Weights of a small image diffusion model: trained on photos with spoken descriptions (Open Images, Localized Narratives).
Rows from block 8 of a small image diffusion model, named by matrix and row number. Rows with one number belong to one channel. Each number is 500 + 40 x the weight over its row's rms, rounded and kept within 0 to 999. All counts start at 0. Numbers have three digits each.
After each channel's rows are labels from the 100 images, of 14976 (inputs lightly noised), where the channel reaches its highest value: "colour at peak" is the nearest of a few named colours to the mean colour under the peak. Only what is clearly more common there than usual is listed. The data: photos with spoken descriptions (Open Images, Localized Narratives). In brackets: how many of the 100.
# convs0: first 3x3 conv (model.decb.0.0.convs.0.weight, 128x256x3x3, each kernel summed), inputs 0-255
# convs1: second 3x3 conv (model.decb.0.0.convs.1.weight, 128x128x3x3, transposed, each kernel summed), outputs 0-127

convs0.88:503492515488498474490509508493526515506513469530477511478517520526499526506512486481496502484527512510531521476516499501492500528515525493507525484478480525519507498512517480492481478471503485504490510502495510498538489477504508498489475488486474520441474506498491477470484517485481491464548513488498501506506490495498507476496541532522480532536463541524524532459512497503500480478533514450459406449490455412510491497542468440511460519482532494434484469509474440447528555404416526434554515487491476536564427481451468506680441459493515461426401465507599468366401530440504467443454460498540463545367463470502472439410398569443447478478506513492437407537534484558480468465547547561467518555573439530472476465464577602426554568508442504481526463532480536453446415491497463
convs1.88:477434478497504481481438530440494500451545445565478440492504456515515520565568499496517519541516523571460486520507506513551456504535427508567530491498507579462464480557491475542499472490447510442530535415452505477471493481554517524453483471480585574504453520501556501457526467503545453465464497511472476504459480478529507505590605515474487542451490531505512516482481459460517517333478
colour at peak: black (92)

convs0.28:463553461500496464492571475478535474528473495510529477478500419433493550456484476524486501512506547493580472493470506536494506472486534507547531539520477496484502545511527513473545537521492475489480471456454500495497505537510453520498456567487517529485533466509506539504484482521505485512420494484483492484492446503491523553436490491550515538459458594506518481531482531503457493482524502578471478595502514511562580503483468544539555530487477503465487572540479404464550544518507512461538528498517460600526499477567489535468453529550424501501537578517521523582520484496513551506504494567543615481503701503521465589524442522515569450502518509536509524537535523458475488526585450523519454456587531475548566497518464560409533528509545504554538546481522511519384483547424525
convs1.28:520509498592548461489457497475487527529563468488495549478572506464580538483507438438551497536504465519494522476510528520419552452524422556496460531490464487508457482540468549458493454505487487505551510456562501513453496535533484496442566576513528540516473454380614505443522509444557511465486476487474488534481494563492462547462590447479500537495535452514506466518490485550457465542551
colour at peak: green (38)

convs0.21:474540461424459489519476479492506471531482463462536529536541404533483500463541489485473507526572491492488489469508471492522516472461479522497467446505434514502496478474455469469499498427460453498466470499527523596456523483434518485496500478507497435395545497459533477459545458493463435519458488450501434425491489497442479502480485472476487574507563553450603539490557499492528532553469403432495423405503450522512477490514503479463504470522495546502501514505457472463524436487488414436513450525498482502477456495487468511367458454438453469468483526458495463545460514478417482450520467535500429518407432475499520498456418465504505491499474459492452465422482481470432487427477492514480470520478457478496482447430494483462459450519478448479415490462468468500470391463443425
convs1.21:523471476490448469530519496514559460424597475509553512534446513432539481476571514542531566508456543544430535511484521455558438522511478548548571481554489557516511523528498446462489515498448502456478516513505512503473514495581537549489458456475580588488522491546499424505538425497553515474475481545456508475416442484554555501543438494536566524432488563466505486513456514519518508482538
colour at peak: black (98)

convs0.23:493474481515487498481520514518474503482457484478439485470531503537525496519495479481459462457560549474477462484495506496496499459553464557492438505511436489578507450499460491502454507517474450557521510495459421519508548459483456403471431423505557517475498495454537496428525546493490484449566467530533477456510491560443425488461475483486478499480526452533490496555564524513506506533560520405440459446510480514577505447488539447511493509434465528397440504484458564559495522542473491423489464523507461444540445470535499498516458465469505502502487461486471509531432497433449432447502499522482551616483422496486438502577485453507498525500491490489472476472497500485443525415562496465500451468482508487445433470483448506533455521448503486608459567520534400503421466501363457
convs1.23:521389476505507470496523521511422491541449494489495523504587486466511503442510479492499544546510483532551470581546477542527523487548448523482502512479563426517477521545458441501425507498553523473501521514501524540510496508502400476455509505521475507491438485474572448475507561409512514475484417419435497529523585481461487564459545388469544465504466488449483529520539469565522474518498
colour at peak: green (28)

convs0.31:517438537566477480423540498481547539491449437497482493478531487469487532500500499471562521496506515518569478538480542466465569516530504476492496473538549468538530523512495540515506544556506468530492477469528492500497543473464530515488410442440502529503467504503490540474510559499550534492487464539521518534536469451538522540521462472507541465532476496480439497498454489428463451466501537430505457494523493523531509452525482431480474570469543522498423489522493503498557578495522524585533514558529486557438567490516489502524478468546444558573552542514579534592484516564509440516482505505488523510547355420516457455544484553398491530540526529536504371591529483470503480435499479468523509485525576437534505491516475504461491462449465542481363497543545513455538453505574435
convs1.31:444493532519499516497529455509483525525565505515480508490579499523470499475468446466524483504515476536461525444494485487486545448529483534483448513473533441577466469454445615519516488532544544444553480472527519507450512525543499487437577605457510505446435459420523517488532504549530480486529499496451441576448514516457504548463594461444407553511508487502488483556526474535540504557576
colour at peak: green (36)

convs0.75:560483502512481512545485532462503548550534548430494517553524570559578502555483407506507456494557497471413504491527482520480489531525409556504494499489517488528458479519483474558514502477462585455501506498475496530479455459515472448528569478521473463465492467502446484510492539519516508480522521513492555491545496515483444515452517495513553490533491489453420507440496480481474517507412542462514470502473510517480447521484502505517458484468544505421561535508503378490541521581507550503484526440496507345482502545506514535427528510465465558517532501491417455608396517468462510526523468466498497505495458555500512499482489522524497426472504533498505596523561537487501490391536503526493505519491516523497516520563444416484446445555572568501466454561447490582443484504404513
convs1.75:434406443478575476504499496553490505476509431472471498472516518512558534416496458525512474468564511486545524449520445517506541432555460569525478508529517550510470500444509502430440480575563561525518507483475557496479491540503502518520502536431497530532491548426549525519530534495527464405485482517450482530484518492446569497523548438404464487455552457420469528543462443498493462513499
colour at peak: white (31); pink (28)

convs0.92:559491420499493459432430502514522584519510506483492512482469432519490509490510504476529503493506534474445502538502543529479547515456502543495465520508485500533498500473566529529547493439471517526531485546485567506522524458539570529529487528504529528518544481461528523520460544512522512534545493502497549482516542516558489474516520518444487568483522587495541513477551481449458563489463522454452497552550515476512482468476524480540437484454469452424450461478470456400497450549530501490502636517483530499517588501437519542568450472464443501506481460459515467561474518418496480482488547509505463499474512479495645485485470475442542481540516483535506567469530481470467501474501466520499449612583484522469446529423493530446463572501548556440406491473565540544408512531616448
convs1.92:490499478524505513480458447513482497532495490373477494443657563534453475497520505507513459516510449536549445559459523503499596508541503547497473445548470508547447494506422537482438510524518481485433495490484579504495528537521453450443439554505483480550465467500484533502476525478472516429546454497456538505506529446449432544439487510494397476517498442492450485477509506499490503543508
colour at peak: green (38)

convs0.80:497466529466451502528501500546506522465535539526512526477496515514515547416502513502523543522446517520481513537484502504503507490517529535499489504497464510555459520495476532541492498495522493537544579462554510471512507482424492514555550508512523515458496525484506495511480502493487506489513537531476472516519524508536501498565492551552500471465495430502556473485474477475484493512481439461519660429455539584514458506454452488503411547535491492561497498475434496500497544532479528508475408459478506383485540468504478466620480471498549441509503478519511477571600492484524518459525500462490554497599624484501455460426520459449485515523495520464481419494408490496480439609529476452487464513499498490480486475577472484577493545429529494433542525457420477527574623507509599
convs1.80:488410450537541538452502501565505546449608427471497571461492564513454501418510477480490547493561516471498453445452463490470520469509497537480489518530482530490481453481517513444500464516498496474554522545434581524521479538491475537489513522427481561541514498436557532513515550488509474450486473470466379496520452452527493512486487467465523448484521468466431562523525524547571503401493
colour at peak: pink (39); white (27)

convs0.66:473467507545470519518458474490420495477502422511489520489516510479498470483516539482494501496507481507554530517494522465514522499523452471504533510429462476479498503523459498496496482510475412490565504515480501518455506519418539486482506485515475432535501510513440450521476484500496477498429501453534507458475487477433450508499477513525513501523518409534478500486456510469495473556533442572443413454445520527509494569501468443507457544478518527445512519506506526476529467477524477475472503493506457660394546425463490463384535511518469416464501495441502514480465503443496513494532539522516590494447379503508470459423463442474402488492482453539516424463502507505467478442532502459476450431481495417478510492407556545533522484536521499554480502557472521378545454470461374
convs1.66:465442500480506568466513540469456472505512454525469503428547529472556503498513475508473492465471537478454527485537522488501490570470460481504501518437500494455471469500583547471437496507457532437504488518473555494536454501499476524434539445420471507520550425538628489461495459566515494486481454428511394575507526473460443534486497453574485560481472435443438520512535464559526472506468
colour at peak: green (25)

convs0.100:568536509580523493483531556553440539506567495484475464553547463526573506550550482493504483483506525522452521474512513514521458460532480496486485586471553467515452547473488474517478499533533492554520514479486555439507542542442474457515540523497503502479457502488492575509479475493474483482491490505451514548561520455521465487510485571516484513495473436533465504514475483495500487531480604540506544407542477473536505486497488472522420509495542471428572583487511600385494488538541517527502552514510556362507481541477484473526513493503420492567497476420576522485593476441465469516544559489496493497572505433507557527514575510465519505497467462446534615541514492535530531553437529545478495462489525488514521515358518508481490507530485475491536477475464418558456562507459549
convs1.100:502516487463527558519485510482529534499487508467498463476487530566386505490488511464575544495509552402583483494422448473476523526537493557436528454513454439544447505586487558514513498420532472519530511485535525480479536527533476482502402523496467517483538482503485531541549464521527475522542470452477554519532535530543462437484537511448441489493478438641446517496516445469494529534488
colour at peak: purple (26)

convs0.106:545543481463486541543572489481493493501521497495515478526534531506522494517481493499452536484509438486530520523546511509523488517482528564517452523531572521519428515537504507433487527514502519523518556545518556501517521532471626492478478515526482514504522500484499476520537504462553517531495546557493448530451498524487492547501528529525482546520515517517539555520532480500530542474489500517448558452512477496476424472479473450486570504615541507531594486485489578509532560485527456469468551520475465590522407440450434471534463421474527487473465465485400466508496473533479534463480526548429449487425603434482596433537451499559510503492477477496450488461560453504478536498517515495474466590483477532483557462512417469540546449448457441438374502465516521563456381482502466
convs1.106:504552472577483518533564517435497527440571544537503455518461528509510490496552525559568516499435572495413529412466526496494457470512513500540533533528495481572450492508470522512524529472501534529512462482482429487519536409540523559489501512457517533517522539478466482515519503602570473468476545533529491532435473467518563440601453531533545464466565500461502545512466499464562549476549
colour at peak: black (100)

convs0.98:500505495555459496529528537523494462518531499538493504542509484487495415533510540541494519498490577527468548506508509510479478459458559464478488498503531539503499525518532503477474543463480460496490489522516540498529525516456507602513508490503488500562511546468544506520487481488513533518489493482481529518501536501541479521509484553516497478474493468532508461539522526543495482517568617636478481474565547576489539506506489517517439534551510469581478508536566392497505469515483535506510555494530541505431526513469458532488548518528554444520501452479529514650495470527476496536638573566515558510605438540523429421463522534565548540551512484503509529498556489481545461556483482512494563525506547506536507476567511557418520519541459599419421486493450584599547517521492483
convs1.98:572531534489488492531516535503466511539545529558469508526592509528452517467464467496535514585499515469479468458455477428460468507427511647413474418482492438590464521580495495538472513509562469539556477416482517505463496545523452485463490501443485444511495453527490506463509500494503510437501462497427482560544492526503516485520525538511492576477496475558445558533477501491459548511484
colour at peak: cyan (71)

convs0.10:500547503453523533522530494466421484526498528474472437502492611519521508525468474457526527528474464526525566533510468503523480497469500518535508516515494522535481572440505513510515535486526505472510492490481473553480513523460428513460531510564493461457487474450503541435496522520472547514507513494490515471431448520507506426480465485492491473500480531514477569517497507519509516515464519569514506467560500526543444523513502509470435495528509467479506524526577502500508494504519502534508454507487501702472570495489524477491460474544550481486582520516516465623525527495513492484526493541452483539550293460509477376410577522484497544521535461520473484487489521416465498502456484511549501474458504489525538519535545510467494438440491501454545527510504486505639436510436419
convs1.10:449520434449552592468537507558509465546466489495495471577522537555485541455512447544494468486503497462443496439564461533567473488470495555487524543510527528514467465442500507463464482556454517530523491460430536524467511579461477625482532529463494445458501416519450528403513427474504519476531542533536515564515476508435475523480545475492458527483451464459524510511547504499552566505519
colour at peak: grey (64)

convs0.24:500527508491496496485596470532486492441490477478466504497481535457553511468483492493441426516482454475456479493497508481453427515537450506492453443461466498488536449463455463502394493541476443507493519487474426457468483478421406451497525481519465505502497449508494491522459486440485468468452454489436470475511508517487491443455502457488459525484540524492481506496482506482480491504483409450506426287526504500526485454505441473492472520458536492513527505526431499450545503480474494452510479501507474378448452491552462499492448489481472498521489501459435483447464519463461443454490446485502479524415373478508554525461462532485496468463483502445450518500440467450480468450476496523462447507532429500470523444501524466497481470495516421468478516463417369539450466496424498
convs1.24:513491449514437528520523464472468547412506524489551461505438519529500503565539557548464499518418525465460507450471491470466485477500501487577522449496547470551457423483474499476537503432512550577455415535485473499561562441521560391499505563533528504470450567468459522517484477506536476454494544532555578483483440462512469429530514510550527494480476582494516515516560445487488519512514
colour at peak: black (83)

convs0.127:514452490483505525501441485472533453502502507516507474503523526494502459595521485502455472516533471533603497465533538487562495467529442463518551453472537500487473472559524513490504461433437533510493502498501546508451529478488533460516478518493484469543572541545520558494491518525526505531494502471503524582530467492544523486569507515513478488505477550540476527485485543545494529522567510551503467409509503495468530477475513514526453446543446496466353419439500574490482468555534544481446411485479487466499577527463521490551503488497572529508557464544406496500562479523475560488412472439484477491505659555481503426518426454522510440548488472490494588520443497499438520472465491480544523430472513435480535529558508463560452434467494465478498386496443449488481524506563505
convs1.127:518492526558479523496468449470492423495518526425526581448467538523532493453508534534488516563401511488551510522555451476497595522467486457472472503535506585533467484475535487480529538498521469539487478513484497513542528434460595500495549454481483513506444457514436575477454436498460553462465545489518570474470522551553506415480477504490541413502535518461512454509433454425559470501485
colour at peak: white (57); pink (28)

convs0.33:488515491439517461487490507501539449494497481535515514480513583493494520489482453507502498470503505523462501514518463499498546514524529547552491442510444494518485497512495477451510516417503492516516498484531507527514481532595420530480482528505533513440504513503509525467504503484512549534519492489494487470516481475507464472541516473516485601506444571513525537475519507528516525511497535543345410451479498418465460512416520443513472479514475390458550517477485502467462458459435470465453445494508462527451412476429490473425534510549472478490471489475496495472494482444464538420457476559492449478478473534497448397455358503425511418464489453434476467509505517561519521441532518479529478491530479524435481537438586491507491456475532482519464379441465513636549489484485439
convs1.33:501489534493549475496502529514419432525413467452446567513491537564551487420510511486467414531542444483488461556507540500473491568488499486507509500528475496527491520501520466475449490512530405598518458449432454497503453542495498544512537462538415458456470512507529490499515562430424453502506498516489528505583545538481530477503491419546512506533482443478439555462519546470534531512417
colour at peak: black (60)

convs0.104:506502496482500495514445468507540513477480520474500534511519593466498538481537502478507504520531545500445531538526527513467477530502524526495530488543542529540506485528497472531484493505528507485495528513491479484516477480525509501513526524538468508500501530468492481558500497507547505521487500499456537521500509524491451488516518466491537510500535561517533505504490531513497524523524625552509475614513577485494512496495521512538492497508493505508546533522560594572513487506492521481490532469517530500510491466558510549422541480494530486460457566535515527564548496576544490521535475507488539513487410582505547533459542480583384580585504557474539544554503495493569469540573583493501596532550459582524423500512583463550549583562529605566600459539530550609611601502522587
convs1.104:430471438513626472467542560493486558539544516477538496474540487503459470429445490471477477623499504388538436456505544551543454545531521517516526529536547470499456501555472521513433492493513468520527540494494499518474461570464468469436513538468506493515486487443575540460529566441519494514510520451527523518572554500461473459479494532499529545520506456450394519473482501518475510495502
colour at peak: red (25)

convs0.97:502491506537471488486574449534478480483511480497450475480497478474492448478465460460486469479493496478488516465524489489479471470457480462479455449493535493477471530488518463492429481554490526521480498530531472433475503520430494427472506498445451476507466484474485415508466472505476459472450520447450524524447516535503497468516500482508496454487482338528442433498476484509494483504528483525429575434519516516482526506467450444526474519524498467539500514506576495548422463557565476577424444547504501413473474472490508474523518484551543366562548485523581525508531428461514539536511502474492510498529533479453529470528548447510523502536501464448524474446467502529561506479491537452511494522448590384507453517453477525498536530468499499494409461473487391436466357488464394
convs1.97:444634614444440490500504515465486456493451493496461504543489487526530479426469452531509490517471491529553505526529491543505468508486503436467541463496471509517529505544479519485518638536554457553465517530494506516498498494453637503535491489447506529521482484554495545533453461457480553536483579507485563540459527492470497530495459482537532483490566526470550484508481490484552449413532
colour at peak: white (89)

convs0.110:536488526509485488518471515486496516496504491516497510505508524506520506508518503470494514510505471478515516513503515480500493501481504486501481507513530525505506482523500522499503493510519529489520524536512504495532490508460527513504473506520477474503494532499517484520502481488525493518482515514487498516527507506468495503530508469500491512508506531492495504485502493493506508479477543483367437546416554441532461510537513473546491523501507480539484412498461535531467554576534654497513527447428442564533472416498428435595538523364533467501447475526578456532459557488542502452341452439516513502338567512490461492491472497513405525629468386470532449516503533542357545502460504397491550449539470564528478536486565499500521563528477525477536454492517573466504495504525430
convs1.110:555417548511546487499526522530553501539490522507467458480525477524472518550532521483502439511508435515584502483525454472489491548527543545506470523438524533475478480468507472463445455524557528539475432511446641463533480475425487564503486517488462510506533432484505577516518501491495500439499424442495465553543503498525475596536536467463531487517542396472482491525540504427528512592472
colour at peak: orange (52); yellow (38)

convs0.79:469521497423472443493531498476510498484499497478500463513516518478492517494506442491483514472521470476447504516510462508475497509488495524538486455495443505521465499506480488494450464421535479529494542500503499483515510499465443475459514514485527468412432484485467473447512463483506513480468490479488468495506449478482468470492525487492490524523473473477428549468450520526474502565519490395510452514464502462498374431487527440508403435580496475487503542506474543516482526554473567502437572446496473410538585504474574536537490372514549540473487432502487432449503497475469482448507425474490480538521456575480444387488499530558508413518524511465447520478498526520503417470557505536478492496489487534514493506546524397550399519518590474585461432498453597532404564452506532
convs1.79:487516445444480488467586481540491491501436582546513427486491491574530440460429500462471462499532485508561488557582488514515500509490467460561512504551536433512543542529491483540467464481513484540512484480449520550468534533439502480536464533531477441408453543493504493588585450407519486532555507509532576509539526479518505459489526518481492526507475475515435462526513529523413468579462
colour at peak: pink (27)

convs0.78:573453493500489521464478514480471509496494439466524546454505463503509523516505477511498543499504497527429501532541504496462524516476433472433517484483565511518474470420474503488549464462490463498473467528520564451535529446532532497487464478456491459496473539454489468456517520497502527496514510485495486495487501450451516526497560536506513480528493472439436482496446500459532518485447519555490488428516465474481467524513509485465467508576551568469304512469487393488529515527508513503521475524521481533489542487414484511580533453507519523480553521496455501519509557499484597442516443499478390476446584515534509486555410470481518429464511487545486547436505508507494494397498482517540486534528539489519548482504495539568466455518530369536503379514468503363415500492444479
convs1.78:428375480579628503526538482467535511449548457477464417466495490516517500416493454579487511441494550486527480513528424498554502596494578531483506525523547482517463470525523518514499485464502494475469509463470500472524471463512498575470448437406504494493489491483561470501495480550522491453474530486511485519516500534521561498521529514446496430493525440552524569491499428472530497491453
colour at peak: white (34)

convs0.83:492486521531521504468530501502482479490514492548492531516513507494501472461522510582513507478478510527494498526512518523480447454557457483457507545504550563544577531497499519534504518544510540505489556458543497493526505514475517478468513513496477532584552560556544538491487496494499510497505486470458516542525505476481489469507474529499501402462515415525531480499469554521484476520546464461511552333484578499443412508461396489533418484474505497534559488459470596477471491496483485555472429479486533453540504470476481454532505450509493529538517398497410462510551499557513507528488514385430496486519402540484522539510512496539493535493463524428515623459504493456447438481438483493474472519486505455446503497501492477451485470549479511483581489527380379612537516479528527
convs1.83:514487416491547582480513592539469549448542502500562497493505520484489530480510526459528438505589580480486488536438503525553430508498499501514577444438501538498528576534598516533479541442487485520492517529517524492535498472477459518529450461526537457486523436581469469555441466492597539450508510440508456532575492485501507515550489568488515528484453471499475554518465478505482593499510
colour at peak: black (79)

convs0.117:453545496456514439506541528530531475456496469507466488478510480489510475505482491508512503516474470465458492465473464418436486444436537424461494439446525488470453538497459513541507522539456520476466473440535451405476463424446465478464472445494495440557476508436447468496451497519500504486479435428500471485487508500431517486395443443557458515472452492477444495505448457507522467475541506482535508378463537515542585494494428452539498458469486499562550493529499471471503488488508545510472539498469515503461527491423497496498475531489497509478546529440509469535536539424494365561495503452486502541492373441467433621504533510519467475475526491539540450477503519480560483478478494498450466449450504496485491466540524495491452477514524455480500480496402624536470598470527484
convs1.117:481479581501498564548542454461508490420469543569463450516469487446414501509440472562435540480401513468522509517472533523460442490493505494480507568454492486519438439487557503515510464546527539597469448556469498508556479472540479506538494482509505514536522490526600501509483549503456459557551535526476473606414516451519525510525461515513482490498524497483576455491543508419514505512484
colour at peak: pink (34)

convs0.57:461486480506443509447461479557464480471496469476455520477444386478467508485504515458565508461449528518559453565498488461474473526510416546483493453468525495505572493421467474540568483527470423531540516540507541447495555472452555501480447469505516448491497529477486566477495472538485515462605501514513498477479481526447447494519465516510468463508524405514469559556526492491484486528520456549488493517564478478472502509461505517515513493492447482470487515515559400572456480511503516476453498541513506556508442524523488470530453489508473507445510466493574513655555470517529407515556587569511493597542424519515455479515505495414504538484453492507495460416543458445566472461406483484499439464445501502507443497447492542485491535507449456448518461537475552528481448519417502
convs1.57:471443464459570555480496516538517573524515471459502509485540504521517563482461498485479484466530468491583452487489389496480519501492559528417467469531535435494450512500449553448423486502516487493510486478467487472535486606552460511441484540432481480477541464531611541535542552497475480406532494462467473532493567563456463535448499485455471480462463421528468488467521475524507501457464
colour at peak: cyan (25)

convs0.62:478533521547513516513557477527435475491519486528511498470496524482493513483523519522498514493463523501518525508502522497516449497545496553507485497513496528528549499482468504488524516525502485502537516483514495487487517524512460529481498519513489520527500520518493495524512480494494542500501503519477526491499500478532478516544478484494472457484472460530438464548489496507507470490506476525496710495498501464465428456477494484453606421501472437563485450404474517572453498499557469514472562606435418498489565460489468458511531488577497505566508444521425554601579488529495541506506550479400436387524566478422476528528520477515595478479434471449515510489524431456551564513455420499481441458513589483480513489448385517549480493450554419499477479405467517478448448469490529
convs1.62:409518524439486497483464500432511451420476545445466484489517500531564512445556536449475582527502513542493500436514443557483495460544447486500515494461507422512537505474494513589498632502503546525482415476483484551470506528503583455531482460468514503480454458501475494591489481443519493479494501458486520501506458488494480463440425487538515533452529491391458447527535506477535467488526
colour at peak: white (100)

convs0.108:528467495517494497489489518523566557446503529458514505465530568492539488462490549463500509474549482437452490519526531485515461483523513487497527521517478519520465493512468516529464474528452521484532532544470483451468503507457539478514480504498508518453524453494489451517492526536538514478457512495467545503525486564481524488484499560500530531524542545510484541512549493490523511519497484546571439600478536459485541526501551552521505502544471488524544543544519542624542500523520514504487512480524497462531490519552529542452516517503506493455512557571502517513478541500520484488493485503517510547501447551498464631491577485511461562534529565469524437567548487514558482604585544519511643577529517578531556514589512457489537611568551640474541485596554487480614544489543596
convs1.108:437488436574595478469525573482494579495539509463514477522546485481467524463518476488483512635487492396534479499481530574504504539494477525516519526506579460497471504566442474478429479490515508548542512489526510547462483542494442444496506536458536472483456508444549508468578584433513466520537539455537511511572525497488529456516473503463564554486485477453405494482461480526514492490479
colour at peak: red (32)

convs0.77:464560455489485514520520546495469500494520519464486484560500506515493487516482483573500502503497463457454514501498498482486520444436504573533533519555490500523467490513584501523557447537490527494441551483463430526487488473519499462516575454528581464508490489502523501498504517499497500515491496442536500453533473475492466462506572493492510518520537441494470512552467477546511486554528568422526504468555428452513476457495483467493420495517505532459489480503471523457523586490454547586464599471499506488548536531443506549517505460488501612523505491516513455594481473599495465487465460458483478442478352464503473579500477479512459498559516533535526466540577532507563486449611513444511529542474488495516497481567507479529432514467473509551457521565418367571383481500452492
convs1.77:431463432455550527499494422518518504524535566497553484512553464466543463540469532512473465506499444516441524516473475507545533447502586442548478512581545463446517574425513507510449553547513528451517444537531505489504510515519434514475523453448530529484531625465496547512546500455475486482530475565475562523449485558503528495524461462476504523499563479478429437497420521457461506456464
colour at peak: cyan (29); green (27)

convs0.0:490511510480513492521535507524511523470523514513489499493542530511507492492510488505507474513482493497473508474517514473516501516537504465520497496510505507511511516507488519521490483457498527537513499477523465488489473480480496469476485531511505503487474506490501503488527485499500481489516520499493485539510478507500510509526496472533486513511449543497454508485471494494474510497482462509532463481546524539465519495392468469475488475536431515384525584506505460442508393513495463516429477479545539524397471546563494474512488508485380522480610547447507517682566447449451518507585527555462441456580524534485434523449451443486654477540490515464491488492497460483558410451460487553473408536432514493497491438530519408610459390505459506324495493479477505560512500490538550
convs1.0:505445525483503514481460485545408514539466486544450542531538505486493519429447482525498422438490478480460514480443500467502560510480533608432459455515521522570436522510522476495515433524559510577544538499460470482447482484500477548456518491501530446493577509459540453495561497529504516485486507486424457527574539498479519549484533420512502502487538534631557551480464486468509499498420
colour at peak: cyan (64); blue (26)

convs0.64:487545511488482499480476454478450488491500539481502470494477500499475501492487492515535545538521496533531503486483515488447496526502507496523480469483503482453475496532474488510524494464532500486534486486499473519479449537442507508478528504491471531442491496505507495490468496531537491520464476520527457491439492538488462483482508418516529503480483529459534503502455463510526497505429441654454498576519512518526523535517518524484589511498552586466539489537537519542511494518523411469502392528503395552467462628475500511467510502499484471459508546473512527439438509429450526508426511446504525486489547485512459598398506494470465580438471455531500512440517496585515492512471493407472364448501503458503478492528510508505602500617502523516524523549586485453616539495387391
convs1.64:559448532499526500450493531502488560457537466474528494483488517456518586517436472458490503597500542485500520480499501549481488485512437496565523499502478590516468548532559516463435487494596493567513511518514530460470464532467546556555475452508484530529604461446603508499580502455502413517503506435492507532485528552458545584507577481506501459541480493452480447485461510455475495500452
colour at peak: pink (30)

convs0.19:477545477456492473470537512485610492476518479490532489512516472479487521432488533526434553434492459475434523530507503525522512527500529504567572488600474504578586515497507526385400522486520481550438493463474511544541484498489471521514438476472510497558516455538505424501557500384520477476475503498455423470493505436512503504570509503489417524472508523497522509502520512503447473464614558457454422502516482555457514431523509426465503479466488493513638474483456488453449504473476504523504488563471484568439560566560489519454528495496497509495460431508436492493521476408486481463491504524480496520508497485452508569522454515535513467502421454489417464566508523488463505489573482504518540502471473502433486457453525422474449449446550520509475484474450522490539507435501461
convs1.19:481457526525527456529542490495486474511455461518481452574513475476486453493520546488479483511444474522459586512535526542483491534524470533445504532533498506522470547596537465478506470504464391548484473596542544527468510512490439530559518515495547472485472476525473483416495478434534485573525464499480473502497521487559483499496566462564628589498583472490472469459427447551517446527495
colour at peak: grey (65)